Weights of a small contrastive audio-text model: encoder activation relu, batches of 64.
Rows from block 6 of the audio encoder of a small contrastive audio-text model, named by matrix and row number. Rows with one number belong to one channel. Each number is 50 + 10 x the weight over its row's rms, rounded and kept within 0 to 99. All counts start at 0. After the name is the row's rms in percent of the matrix's.
After each channel's rows are labels from the 100 clips, of 14976, where the channel reaches its highest value: "responds to" is what is common among them; "band" is the frequency band that holds the peak. Only what is clearly more common there than usual is listed. The data: single notes of musical instruments (NSynth). In brackets: how many of the 100.
# convs0: first 3x3 conv, stride 2 (encoder.blocks.6.convs.0.weight, 384x224x3x3, each kernel summed), inputs 0-111
# convs1: second 3x3 conv (encoder.blocks.6.convs.1.weight, 384x384x3x3, transposed, each kernel summed), outputs 0-95

convs0.281 100:50 52 56 31 50 41 52 44 64 58 35 50 29 37 38 41 49 66 38 45 41 42 57 56 67 57 58 45 52 50 62 58 22 37 63 54 38 32 45 56 41 55 56 71 27 55 50 70 73 43 49 46 55 42 41 51 34 52 51 48 53 53 57 50 64 48 39 53 52 54 66 54 50 43 46 55 53 48 51 46 38 47 39 51 61 49 43 62 59 57 39 50 49 47 58 46 60 55 69 44 61 41 54 21 43 41 56 41 66 32 38 17
convs1.281 096:61 53 41 48 31 51 35 44 50 43 39 62 59 39 47 63 58 38 41 60 55 44 54 60 45 55 47 63 58 50 57 61 45 34 50 42 72 55 57 57 51 64 52 58 36 44 51 50 39 22 50 31 47 69 71 54 51 46 53 43 52 36 48 60 43 76 56 34 44 30 52 39 55 51 41 58 54 55 52 58 58 40 56 62 50 48 59 61 59 52 52 54 44 60 38 53
responds to: pitch class D# (29); octave 7 (27)
band: 250 to 500 Hz (59)

convs0.357 096:59 56 39 31 44 35 49 54 41 45 58 34 35 47 52 47 53 45 34 51 58 40 38 40 50 38 58 29 51 34 43 47 56 45 29 45 52 40 49 46 28 29 49 47 55 56 48 69 40 47 61 56 45 46 57 21 49 52 48 58 51 39 43 58 55 72 63 44 53 37 46 40 55 48 53 58 50 52 40 56 51 61 61 45 71 35 44 66 62 52 62 68 54 49 49 42 46 65 51 54 58 53 53 52 31 41 64 55 56 61 45 45
convs1.357 098:63 44 55 49 45 39 25 54 52 68 41 45 36 54 59 67 47 50 67 43 45 54 62 42 51 43 56 20 67 44 53 36 59 44 58 39 23 56 50 47 41 53 57 39 56 35 57 54 53 51 60 65 37 51 55 47 36 44 44 41 36 41 34 54 34 52 57 48 50 28 50 41 55 52 37 42 63 56 46 58 65 41 37 52 51 31 62 46 47 39 53 57 35 63 51 54
responds to: octave 5 (65); note: G5 (42); pitch class: G (42); note: B7 (26)
band: 250 to 500 Hz (65)

convs0.145 092:43 48 52 54 36 51 42 53 42 56 33 42 41 44 45 45 49 46 55 38 38 35 49 56 38 35 53 48 63 49 53 51 57 52 43 65 57 45 56 56 63 39 59 38 45 55 58 47 60 61 51 43 57 46 67 63 42 35 52 44 48 46 40 58 59 50 52 42 49 53 42 37 45 60 48 37 46 48 53 40 63 39 34 44 71 58 64 42 45 44 39 59 44 39 59 69 57 44 48 44 43 70 52 53 51 44 47 43 59 39 49 54
convs1.145 098:52 61 45 48 49 35 47 61 25 38 69 44 44 35 46 37 48 53 64 45 59 68 53 47 58 50 47 48 42 58 57 40 39 45 53 51 46 65 62 41 61 60 56 29 50 42 59 43 87 51 55 51 49 32 54 56 62 63 50 63 57 38 52 34 63 61 34 40 42 47 57 51 45 41 63 39 59 51 67 63 55 51 46 51 64 51 47 58 40 64 60 48 34 59 54 37
responds to: octave 7 (42); octave 6 (38); pitch class A# (34)
band: 1000 to 2000 Hz (58)

convs0.39 105:52 60 56 46 41 40 36 56 62 47 45 56 53 49 68 44 45 40 45 52 54 44 47 51 64 80 61 45 34 47 43 27 35 61 50 63 63 55 55 41 43 56 59 51 65 36 48 53 50 42 60 61 51 45 51 56 54 56 48 72 55 55 59 52 44 53 54 35 63 52 48 47 47 74 52 53 49 62 42 56 43 51 43 42 41 44 46 39 41 59 55 48 49 67 47 43 41 38 40 52 64 34 37 52 67 80 37 47 57 35 36 43
convs1.39 110:58 50 31 47 56 56 37 47 62 41 29 59 54 57 36 76 69 60 56 45 74 53 51 60 48 33 54 45 43 53 51 54 52 49 45 44 53 39 26 31 44 43 48 48 68 38 44 55 36 55 41 61 54 57 50 29 45 71 56 56 38 61 52 37 41 54 54 49 45 45 40 43 57 42 31 31 29 39 53 34 68 43 23 56 48 41 45 33 50 50 51 50 35 33 37 31
responds to: octave 6 (49); bass (47); octave 7 (31)
band: 1000 to 2000 Hz (51)

convs0.191 101:58 46 70 36 43 63 46 61 55 53 51 49 46 60 45 59 33 41 72 47 29 46 35 67 69 52 53 50 48 49 60 67 59 51 41 56 50 55 48 47 50 56 50 54 59 38 48 51 58 34 41 49 37 50 54 47 68 46 34 59 62 56 46 58 50 65 47 53 43 52 42 37 58 49 50 50 46 45 47 62 53 53 34 48 64 44 26 27 71 79 43 56 60 38 39 49 43 53 48 47 50 37 41 61 48 36 54 58 61 35 47 59
convs1.191 099:60 65 47 38 41 46 50 45 40 60 41 64 66 38 41 56 53 56 56 82 48 64 42 62 43 51 59 53 59 44 83 76 39 45 35 43 41 44 63 47 54 45 54 57 51 42 53 64 54 37 44 45 47 59 45 63 46 52 41 66 67 59 49 43 51 25 50 42 50 52 48 39 46 42 47 46 68 66 35 41 60 45 47 49 68 62 70 38 55 50 55 42 50 73 46 49
responds to: pitch class D# (64); note: D#6 (53)
band: 2000 to 4000 Hz (68)

convs0.238 095:52 46 51 65 47 56 31 59 38 60 52 52 72 48 61 46 43 47 56 51 39 38 52 35 23 47 53 51 59 61 61 55 60 56 54 55 54 43 40 47 28 39 61 41 46 48 45 50 57 61 49 64 41 49 43 44 71 50 70 63 46 25 56 66 55 52 55 42 55 51 45 52 38 41 61 46 28 51 43 36 35 56 35 45 36 51 36 54 32 55 54 42 56 58 43 34 52 61 51 47 38 66 38 47 64 48 58 45 38 35 45 51
convs1.238 102:33 61 45 48 66 45 52 54 43 61 57 45 45 46 44 37 60 60 66 51 54 51 67 46 61 39 49 59 46 35 37 55 56 69 51 71 56 40 50 41 52 36 59 51 45 37 43 51 38 58 47 32 52 58 60 44 40 61 43 50 54 51 44 52 28 47 56 52 37 43 39 41 65 33 46 48 43 44 55 33 69 47 41 46 44 58 38 66 48 48 36 55 54 41 63 52
responds to: octave 7 (51); pitch class: D# (47); note: D#7 (46); note: C6 (32)
band: 2000 to 4000 Hz (50)

convs0.94 100:59 31 44 53 63 60 39 44 52 55 50 50 51 53 60 61 32 46 36 54 43 48 46 56 49 60 51 52 67 44 56 56 34 41 59 43 40 55 61 40 41 54 59 48 64 55 52 45 45 58 40 40 39 51 57 54 61 54 46 60 40 60 55 35 47 44 42 46 49 60 56 63 62 44 45 69 53 46 60 68 49 41 58 59 37 37 36 57 40 59 41 44 34 43 38 38 64 44 53 39 42 47 61 60 54 55 53 54 45 56 68 40
convs1.94 107:58 51 46 34 58 64 47 58 60 59 52 34 52 37 45 41 56 31 69 37 40 50 65 72 40 41 46 42 39 46 56 55 38 60 65 43 74 44 60 53 48 46 42 46 52 54 53 56 66 32 48 55 65 70 34 58 68 59 41 61 52 63 54 43 42 51 53 62 43 53 54 58 56 39 49 45 62 63 43 59 48 65 59 61 51 52 39 61 48 71 65 55 73 50 67 57
responds to: pitch class D# (43); note: G7 (27)
band: 1000 to 2000 Hz (56)

convs0.33 106:44 59 66 46 62 42 65 59 41 55 53 49 50 57 44 55 34 57 53 53 46 54 51 39 47 50 44 38 45 37 54 41 58 52 52 46 63 50 46 40 54 67 46 57 58 41 50 53 52 52 61 31 46 50 45 53 66 39 60 63 49 39 44 59 46 52 59 57 45 39 42 48 59 62 67 44 49 66 41 52 53 39 54 62 27 50 53 40 50 68 38 41 46 56 45 53 48 52 54 47 44 44 58 59 84 45 48 46 36 55 38 41
convs1.33 103:38 55 62 59 45 36 62 59 51 56 54 43 60 62 63 52 42 57 63 47 68 66 48 37 50 41 55 34 52 56 59 50 40 59 22 50 62 52 48 63 59 43 43 52 55 62 42 50 43 47 48 52 56 56 53 47 61 60 46 54 42 59 65 61 55 55 58 58 46 55 57 54 52 47 48 38 50 40 52 25 46 62 43 57 65 31 46 34 42 35 56 46 52 47 31 50
responds to: synthetic (77); vocal (27)
band: 4000 to 8000 Hz (76)

convs0.71 096:67 58 34 41 43 52 44 45 61 58 38 40 50 53 46 60 48 39 45 54 55 54 55 51 52 51 44 61 47 38 54 49 48 63 71 30 68 56 51 52 19 36 50 51 52 38 48 42 51 57 41 37 55 58 58 70 48 27 59 39 48 53 42 68 61 67 40 63 58 62 61 46 47 38 38 50 45 57 48 48 59 47 50 47 48 59 67 48 58 54 55 58 41 56 41 62 60 42 58 50 58 74 43 43 50 67 63 61 41 58 51 62
convs1.71 104:53 50 69 62 51 39 48 46 45 47 64 49 54 24 44 63 57 46 72 60 33 62 42 63 51 51 64 40 55 43 38 51 41 56 55 53 49 46 67 66 45 52 32 61 47 41 57 61 60 55 47 44 60 67 48 42 45 48 45 51 50 49 56 61 37 51 54 53 53 33 67 50 63 67 52 28 56 64 60 49 45 58 26 59 54 36 44 38 45 52 49 58 56 37 45 43
responds to: octave 5 (45); octave 7 (28)
band: 1000 to 2000 Hz (66)

convs0.65 098:54 49 49 62 52 63 63 35 50 36 43 59 53 61 35 51 57 45 34 51 42 50 56 57 59 54 56 54 45 47 47 44 43 47 61 41 61 55 49 33 47 50 48 55 44 39 40 51 50 49 65 56 51 65 56 61 52 42 57 49 48 64 48 56 74 56 47 48 62 55 53 53 38 46 38 34 51 41 21 45 49 62 49 53 41 49 55 49 63 40 53 44 57 44 56 41 56 35 49 54 23 50 50 42 55 49 55 44 44 62 58 73
convs1.65 099:57 48 59 60 45 44 38 59 48 43 62 59 49 49 39 61 41 60 43 62 50 47 54 48 45 58 43 47 40 64 51 69 61 43 50 62 54 65 69 57 33 46 71 44 58 49 57 48 67 49 49 39 52 51 40 54 52 62 48 72 58 37 69 41 55 44 52 40 39 63 47 53 48 53 43 51 55 48 49 53 53 54 52 54 56 38 53 48 54 59 49 41 48 60 50 58
responds to: pitch class C (79); octave 8 (50); note: C8 (50)
band: 4000 to 8000 Hz (87)

convs0.193 096:38 33 47 35 55 39 49 67 61 63 46 39 66 48 57 66 41 65 58 73 50 54 69 38 49 41 55 37 43 47 49 37 59 43 74 47 67 48 55 45 63 71 56 59 36 59 51 58 45 27 45 39 39 51 59 61 50 61 48 51 52 38 45 52 46 44 33 57 47 55 47 44 26 52 54 61 41 60 58 50 51 33 43 48 52 44 59 38 43 50 48 50 44 39 61 56 38 58 44 58 53 64 50 56 58 35 41 54 29 50 31 50
convs1.193 097:51 41 46 50 52 41 59 46 52 44 56 56 50 54 53 48 53 48 59 68 48 56 39 44 58 50 59 47 47 33 42 48 70 50 48 45 44 40 57 36 33 35 67 45 45 66 42 57 60 41 51 37 55 37 47 47 53 53 47 42 51 51 63 55 40 43 51 38 51 33 61 50 60 52 51 46 46 45 66 52 40 42 45 45 62 61 43 51 59 43 61 52 52 44 73 51
responds to: octave 7 (41); pitch class D# (33); note: D#7 (29)
band: 2000 to 4000 Hz (63)

convs0.119 099:70 58 62 47 47 47 54 47 50 42 39 46 29 52 54 40 59 52 33 52 51 50 62 62 37 48 70 53 48 47 47 55 47 49 44 46 44 34 49 71 44 41 42 58 33 42 51 48 42 55 30 40 40 42 66 44 50 42 51 45 39 41 50 49 46 46 55 53 59 61 33 34 33 33 44 45 36 50 53 56 52 42 53 41 46 56 54 63 57 49 49 38 58 54 54 57 40 63 21 46 44 57 36 44 50 45 48 72 51 55 64 64
convs1.119 096:49 37 44 51 45 58 40 44 61 62 61 62 40 43 48 45 48 35 41 47 37 40 57 52 47 62 49 71 48 32 38 44 56 45 61 48 58 25 49 78 43 52 45 45 64 48 59 54 57 49 79 44 33 54 46 63 46 37 66 66 53 51 61 47 43 35 50 54 50 60 51 49 63 54 61 48 58 29 55 52 53 69 54 39 45 59 77 44 49 46 50 44 50 36 58 52
responds to: octave 5 (67); pitch class G (30); note: G5 (29)
band: 1000 to 2000 Hz (63)

convs0.204 093:44 66 45 50 37 19 29 56 63 48 50 47 42 42 47 54 45 43 58 27 55 53 54 57 56 58 48 59 62 56 46 44 57 50 50 45 63 45 56 34 52 55 43 28 40 48 43 55 46 42 33 41 50 32 54 53 35 49 53 49 26 41 59 30 59 42 67 43 63 56 57 42 54 71 68 35 49 43 42 66 52 40 38 42 52 49 43 50 54 51 46 28 42 44 49 33 46 41 57 62 60 57 57 52 43 50 47 41 42 45 54 34
convs1.204 099:52 41 57 36 35 57 52 43 33 62 25 50 53 37 45 51 59 63 54 52 57 35 47 51 48 50 49 34 45 45 50 55 49 45 57 41 48 46 49 54 32 46 36 57 56 26 44 51 16 40 20 48 57 47 56 46 44 58 58 58 78 52 45 58 41 41 51 49 52 60 30 56 37 48 63 54 44 49 55 50 47 49 65 35 45 46 49 52 46 58 64 47 33 50 50 66
responds to: pitch class C# (62); note: C#5 (56)
band: 1000 to 2000 Hz (60)

convs0.113 101:37 49 59 37 58 51 55 55 58 34 63 36 45 38 56 59 40 44 65 45 51 61 33 52 41 44 54 40 58 41 43 42 56 53 58 40 45 58 51 61 69 65 49 73 50 42 49 39 46 43 63 51 59 54 61 60 55 63 44 50 40 48 60 58 51 61 46 68 51 63 40 56 49 58 50 61 63 56 56 51 42 47 45 42 40 65 36 47 40 64 40 38 48 53 52 48 64 43 65 38 53 48 55 30 37 47 46 41 26 52 59 34
convs1.113 096:62 44 48 51 40 62 60 51 21 62 35 27 39 46 58 55 55 39 46 65 32 62 46 59 46 54 54 29 53 36 62 56 69 66 50 54 48 43 48 34 62 53 55 26 50 45 46 45 60 49 45 32 31 42 49 47 60 53 51 62 56 59 39 56 42 49 36 41 48 45 53 47 58 54 41 43 50 60 63 52 63 42 60 42 50 45 45 56 42 67 65 47 63 50 47 50
responds to: pitch class C# (99); note: C#3 (32)
band: 1000 to 2000 Hz (95)

convs0.160 089:40 34 51 61 51 41 40 57 47 41 37 45 50 45 53 39 47 51 62 50 50 43 40 57 61 50 54 34 36 64 36 39 56 48 38 32 40 40 53 41 52 48 47 46 55 49 58 46 43 46 51 43 58 44 54 51 35 60 63 53 39 32 53 37 56 67 44 29 53 43 55 27 63 38 39 67 62 37 45 38 37 51 52 50 31 54 42 58 35 60 66 49 49 62 60 35 44 56 59 48 44 43 51 49 58 62 65 68 59 42 55 52
convs1.160 100:46 45 61 40 49 39 40 53 49 54 59 44 55 32 30 49 48 41 54 47 49 48 49 46 61 55 25 48 52 56 45 46 46 43 53 50 54 46 56 67 32 56 63 40 31 31 56 50 58 47 40 42 48 56 52 42 44 49 41 53 40 53 68 59 30 22 49 49 45 55 38 57 34 55 42 31 40 48 60 56 53 39 45 46 57 46 51 50 46 45 57 44 48 44 53 60
responds to: octave 6 (72); pitch class C# (57); note: C#6 (56)
band: 1000 to 2000 Hz (73)

convs0.106 100:46 79 74 61 66 39 61 32 54 54 41 47 59 50 39 50 56 45 46 60 52 53 61 65 40 55 52 51 53 47 51 38 44 50 36 50 42 53 51 52 47 46 47 56 35 32 67 56 44 58 47 56 51 43 56 50 47 50 75 57 40 54 72 50 47 41 59 46 48 56 28 44 69 35 48 50 38 42 59 52 63 50 55 33 57 59 66 41 54 37 57 43 43 39 59 58 59 59 59 45 59 38 48 58 66 59 47 45 47 55 46 42
convs1.106 105:52 52 50 45 67 40 29 59 36 50 55 40 49 40 59 46 46 55 40 40 62 44 58 46 54 47 37 45 65 61 69 32 52 58 51 50 38 65 45 54 42 51 51 52 39 38 50 50 36 56 78 58 47 60 57 50 31 51 52 55 67 44 66 61 62 69 43 43 45 43 53 53 39 55 56 54 41 40 81 54 48 46 46 44 27 39 35 31 43 31 45 68 57 59 50 44
responds to: octave 2 (89); pitch class A# (69); note: A#2 (59)
band: 1000 to 2000 Hz (94)

convs0.220 089:75 54 67 71 58 48 50 58 58 42 48 49 45 36 63 59 53 63 58 62 61 56 51 56 55 42 49 48 62 65 67 62 52 39 40 59 44 34 60 50 48 40 52 46 64 57 28 53 38 43 48 51 50 47 63 45 80 53 47 45 53 74 51 53 61 55 53 53 60 38 48 33 45 49 56 50 49 54 58 46 65 41 56 39 54 60 69 41 64 42 62 55 39 48 60 46 50 63 42 44 40 39 39 64 46 56 48 45 68 56 44 40
convs1.220 096:58 42 54 64 49 52 51 43 40 52 47 48 41 46 31 67 36 59 51 58 68 44 32 48 49 43 45 46 61 45 68 50 51 35 44 57 67 48 50 59 68 52 70 64 55 53 44 57 49 52 59 51 29 66 54 42 22 57 52 52 51 41 58 52 50 45 34 54 35 67 63 54 75 67 39 46 54 66 58 40 52 54 36 60 39 49 51 67 32 58 35 56 40 53 58 36
responds to: octave 5 (54); pitch class D# (39); note: D#5 (32)
band: 1000 to 2000 Hz (80)

convs0.108 104:41 52 42 44 41 48 42 60 55 42 47 29 47 44 59 60 46 48 58 54 47 33 44 46 55 55 69 53 51 52 36 48 61 34 56 65 45 54 81 52 57 45 63 42 43 48 48 40 35 54 47 38 40 46 48 58 33 35 33 42 42 45 46 53 43 67 45 35 43 44 66 54 43 48 57 37 43 53 58 51 48 48 52 45 60 46 52 52 26 34 54 61 34 41 39 33 65 44 46 33 54 62 55 53 63 61 32 51 53 49 57 45
convs1.108 100:50 43 49 43 42 85 31 53 53 45 40 34 37 37 71 52 30 55 66 59 42 36 47 60 62 52 56 43 49 49 37 54 38 35 47 39 62 58 50 49 54 60 46 55 51 36 54 33 47 40 49 47 57 44 60 55 52 40 55 46 43 54 32 44 40 37 57 48 53 62 51 55 35 42 65 56 56 52 44 64 30 50 40 44 50 41 55 58 49 54 53 46 65 46 34 46
responds to: octave 5 (64); pitch class G (32); note: G5 (29)
band: 250 to 500 Hz (63)

convs0.200 103:42 39 36 55 59 45 35 50 19 55 46 54 46 50 53 55 50 51 37 52 44 60 37 44 47 49 63 43 42 37 52 67 45 66 49 61 46 57 77 46 62 63 54 55 44 53 64 51 58 54 49 52 43 46 51 35 70 68 38 31 44 42 53 37 64 39 60 49 49 55 64 41 46 54 35 62 24 40 42 39 65 51 39 49 59 49 52 54 53 60 45 46 49 48 37 52 52 56 50 50 60 42 71 61 60 41 58 56 39 40 41 36
convs1.200 108:57 60 27 49 42 61 59 53 53 47 54 39 53 36 35 48 63 41 43 57 32 48 41 64 66 46 47 38 49 44 52 36 61 59 61 54 67 49 31 38 33 53 30 78 48 46 43 46 41 38 59 47 46 47 46 45 56 52 67 55 73 45 48 65 57 60 66 49 51 42 65 59 52 48 48 40 28 63 62 40 61 41 35 54 43 52 40 43 46 68 39 36 49 48 66 65
responds to: pitch class D# (91); note: D#5 (32)
band: 1000 to 2000 Hz (92)

convs0.187 095:47 34 54 54 50 42 47 45 66 36 40 43 51 56 34 65 51 54 37 50 34 39 69 36 49 55 39 58 65 62 52 32 43 56 49 55 44 63 66 47 49 56 49 61 35 36 56 49 28 58 52 46 35 31 37 42 58 60 23 53 44 41 33 35 53 34 30 53 53 58 58 39 55 36 56 52 36 37 49 48 51 55 33 39 50 32 47 58 49 61 57 54 44 54 51 51 25 36 38 58 66 41 50 50 38 63 53 31 65 46 57 43
convs1.187 094:44 47 53 48 39 39 32 44 32 47 68 52 48 61 56 72 48 30 48 54 60 41 42 50 37 60 60 60 40 43 32 61 37 38 43 56 48 68 52 53 42 43 53 71 62 50 40 50 43 62 59 52 62 53 54 58 53 40 51 36 57 36 65 64 43 36 66 54 37 26 56 50 27 59 42 45 50 41 42 59 49 49 76 56 62 44 44 51 44 54 43 34 44 60 39 38
responds to: pitch class D# (50); note: D#2 (37)
band: 250 to 500 Hz (99)

convs0.14 109:47 70 61 67 41 68 36 56 47 46 62 59 35 43 41 44 46 52 50 38 36 46 47 48 51 49 45 37 63 41 45 66 52 76 60 38 56 52 49 66 41 64 56 46 30 48 58 46 33 33 55 52 42 61 37 54 58 48 48 48 57 49 53 39 46 37 35 57 43 51 47 38 42 48 42 50 58 49 41 58 67 66 60 57 41 38 67 67 60 54 51 52 63 57 55 50 50 61 39 60 55 62 32 59 49 37 66 51 63 26 44 44
convs1.14 102:55 65 48 67 56 39 46 54 44 55 39 53 71 41 68 51 49 62 51 34 51 48 43 55 48 56 58 52 52 46 46 38 48 56 59 41 39 38 68 63 65 49 50 55 53 53 45 63 55 52 52 61 56 51 38 43 34 37 58 45 67 52 78 48 48 27 53 46 49 49 36 33 58 48 65 54 51 54 61 34 37 66 49 50 38 51 49 45 49 49 38 39 49 61 35 34
responds to: octave 2 (94); pitch class A# (62); note: A#2 (58)
band: 250 to 500 Hz (100)

convs0.20 094:66 65 64 54 38 72 47 64 50 44 45 52 46 41 54 45 52 49 54 60 53 46 40 54 45 51 52 39 48 71 73 57 39 55 51 35 73 61 60 29 53 62 40 50 56 41 56 52 59 60 65 34 57 57 42 60 38 43 61 44 77 37 50 66 44 48 48 67 38 48 46 51 63 50 49 40 35 38 56 43 44 47 53 42 40 58 69 61 49 44 63 46 60 33 52 41 36 48 56 28 46 52 46 63 36 43 45 51 36 41 45 49
convs1.20 096:74 61 53 40 56 47 46 44 55 61 37 46 58 48 44 56 61 50 75 42 51 61 76 61 53 44 41 46 54 45 57 49 39 54 46 44 48 58 56 59 48 38 46 60 64 46 58 54 42 59 49 36 65 62 50 60 57 54 45 42 45 54 50 44 44 39 49 54 33 49 70 60 57 62 50 46 46 54 24 36 51 66 55 53 39 62 50 46 53 78 54 46 53 43 45 46
responds to: pitch class D# (53); note: D#6 (29)
band: 2000 to 4000 Hz (81)

convs0.101 103:45 40 60 44 45 65 43 43 59 49 34 59 53 50 40 42 59 55 35 54 51 51 57 42 53 47 59 39 57 49 56 58 50 51 62 52 44 46 42 49 46 51 36 52 58 43 34 42 59 43 63 50 41 39 51 45 47 39 58 45 74 53 47 71 62 74 55 55 51 39 49 41 61 52 53 44 46 51 40 61 52 45 47 43 44 31 50 31 64 53 28 55 34 52 49 62 37 51 46 55 61 53 43 60 71 54 51 59 40 53 43 46
convs1.101 108:42 70 48 45 48 60 51 50 42 35 64 57 54 35 36 57 49 63 50 63 49 52 33 47 41 53 61 45 57 54 40 49 33 32 60 53 43 66 46 34 50 43 50 25 45 43 57 45 61 53 62 64 54 62 55 44 39 56 57 28 33 45 64 55 28 44 48 46 46 60 66 59 26 56 48 43 51 52 51 62 45 46 36 51 40 54 49 45 56 66 52 43 61 43 48 47
responds to: synthetic (76); bass (68)
band: 4000 to 8000 Hz (80)

convs0.64 121:58 54 44 52 44 59 51 43 44 56 55 34 43 63 54 57 46 49 53 50 59 64 60 66 22 55 52 48 48 35 30 53 53 51 32 36 47 45 38 52 46 48 58 49 47 51 50 57 57 58 43 40 61 56 67 57 74 70 62 56 53 41 39 53 46 38 46 44 48 52 52 43 48 54 37 44 55 50 44 46 41 38 27 56 62 49 64 55 56 51 36 76 38 38 51 35 52 59 45 57 48 56 55 55 66 53 51 49 58 33 40 67
convs1.64 110:50 54 83 49 64 60 48 41 52 50 50 62 45 56 59 66 54 58 55 53 58 67 46 53 54 50 48 51 52 56 44 34 39 51 49 45 43 58 52 51 46 33 47 56 46 59 37 70 36 58 61 30 50 54 73 43 42 57 49 46 49 42 62 57 47 47 54 38 52 45 32 52 63 63 43 36 39 51 51 30 44 51 34 38 60 55 55 48 59 58 39 64 36 50 44 22
responds to: octave 6 (41); pitch class E (38); octave 0 (32)
band: 2000 to 4000 Hz (50)

convs0.1 090:59 42 57 42 53 41 51 54 58 36 49 49 50 47 47 38 73 44 37 38 47 55 34 72 40 60 43 33 33 47 42 65 42 43 59 32 49 48 59 55 43 51 46 61 36 51 19 52 38 58 58 57 63 38 44 39 72 52 45 32 50 50 52 30 59 45 45 40 28 47 49 67 60 53 30 52 41 51 62 48 55 55 46 46 35 49 49 53 50 61 72 32 57 47 38 65 41 50 29 48 46 46 51 47 44 38 47 47 38 36 67 34
convs1.1 099:41 46 42 46 39 44 45 40 53 36 35 67 38 39 55 36 47 49 41 41 36 68 37 68 45 54 50 53 75 51 48 29 35 50 60 45 42 53 50 56 65 40 58 53 57 40 52 48 58 46 47 44 52 59 57 48 38 34 46 46 63 57 42 40 51 47 41 36 62 47 47 50 45 39 22 43 51 61 38 33 52 35 43 58 71 45 47 35 48 52 45 44 49 31 51 42
responds to: octave 5 (56); pitch class F# (27); note: F#5 (25)
band: 250 to 500 Hz (61)

convs0.321 102:45 68 51 58 58 55 46 47 59 60 54 59 52 49 42 45 48 47 61 54 49 57 33 75 50 41 38 49 66 59 59 68 62 36 49 31 55 63 68 52 46 55 41 53 55 52 60 49 63 71 41 43 58 36 47 61 47 60 53 65 49 52 47 45 51 62 52 69 52 39 40 52 41 45 61 59 47 62 50 31 59 60 27 28 56 38 46 50 43 63 57 50 34 46 48 46 66 48 52 63 36 22 51 52 46 45 54 61 45 53 67 63
convs1.321 105:34 62 48 47 49 47 55 40 48 48 61 39 54 41 39 45 36 67 41 39 40 47 65 57 54 36 32 53 41 41 64 46 30 50 50 54 54 33 47 48 35 49 52 33 51 44 54 37 40 59 46 71 58 61 42 47 51 47 41 53 58 66 48 49 47 47 65 56 53 55 46 43 40 54 77 55 45 54 56 61 44 42 57 53 45 38 40 58 51 52 51 58 45 54 40 84
responds to: pitch class D# (100); note: D#4 (84)
band: 1000 to 2000 Hz (100)

convs0.140 092:57 53 57 46 42 54 62 58 49 77 53 56 65 43 48 41 36 61 48 55 36 29 62 39 68 65 62 54 52 53 53 34 34 49 56 43 50 52 48 52 44 38 36 62 67 41 59 41 60 49 58 45 53 40 56 58 57 57 44 53 56 53 52 66 62 44 64 62 56 37 53 65 56 42 51 55 58 44 72 43 45 58 37 54 59 35 53 41 46 51 67 52 58 43 43 58 44 35 49 39 67 52 41 54 55 39 53 48 30 32 59 70
convs1.140 097:61 41 45 25 55 50 54 50 48 46 49 54 50 50 46 32 71 36 55 46 53 52 42 58 40 51 35 46 54 61 54 63 48 36 55 58 47 49 49 56 20 40 56 49 43 49 51 34 57 51 47 62 58 61 75 31 52 46 47 60 40 56 54 34 36 62 44 35 49 56 52 45 47 40 51 68 32 48 49 51 56 51 52 64 40 47 55 51 35 60 54 59 54 59 29 46
responds to: octave 6 (50); octave 7 (37)
band: 1000 to 2000 Hz (51)

convs0.236 104:58 42 65 44 28 58 68 56 48 36 62 28 25 37 57 47 50 49 57 48 48 36 47 32 61 50 45 55 63 41 36 46 50 62 54 59 51 42 57 51 56 49 38 58 36 45 69 55 58 61 52 48 41 46 54 49 47 45 71 55 33 45 48 48 60 59 42 58 70 50 48 41 43 41 68 49 43 49 45 62 54 47 40 53 55 28 43 41 47 48 47 45 62 46 61 60 56 40 36 43 56 59 35 53 52 38 49 49 44 52 40 69
convs1.236 096:36 61 56 47 66 45 56 40 54 62 62 56 54 42 47 36 50 59 52 40 46 46 53 51 54 33 64 65 59 52 67 37 65 51 52 43 59 70 56 51 62 60 60 40 53 57 44 57 57 37 59 45 46 64 55 61 48 42 54 66 45 57 48 34 50 74 50 58 42 60 72 53 34 30 45 49 76 35 50 46 55 63 75 59 46 43 44 49 52 58 52 52 61 48 54 60
responds to: synthetic (72); bass (44)
band: 4000 to 8000 Hz (61)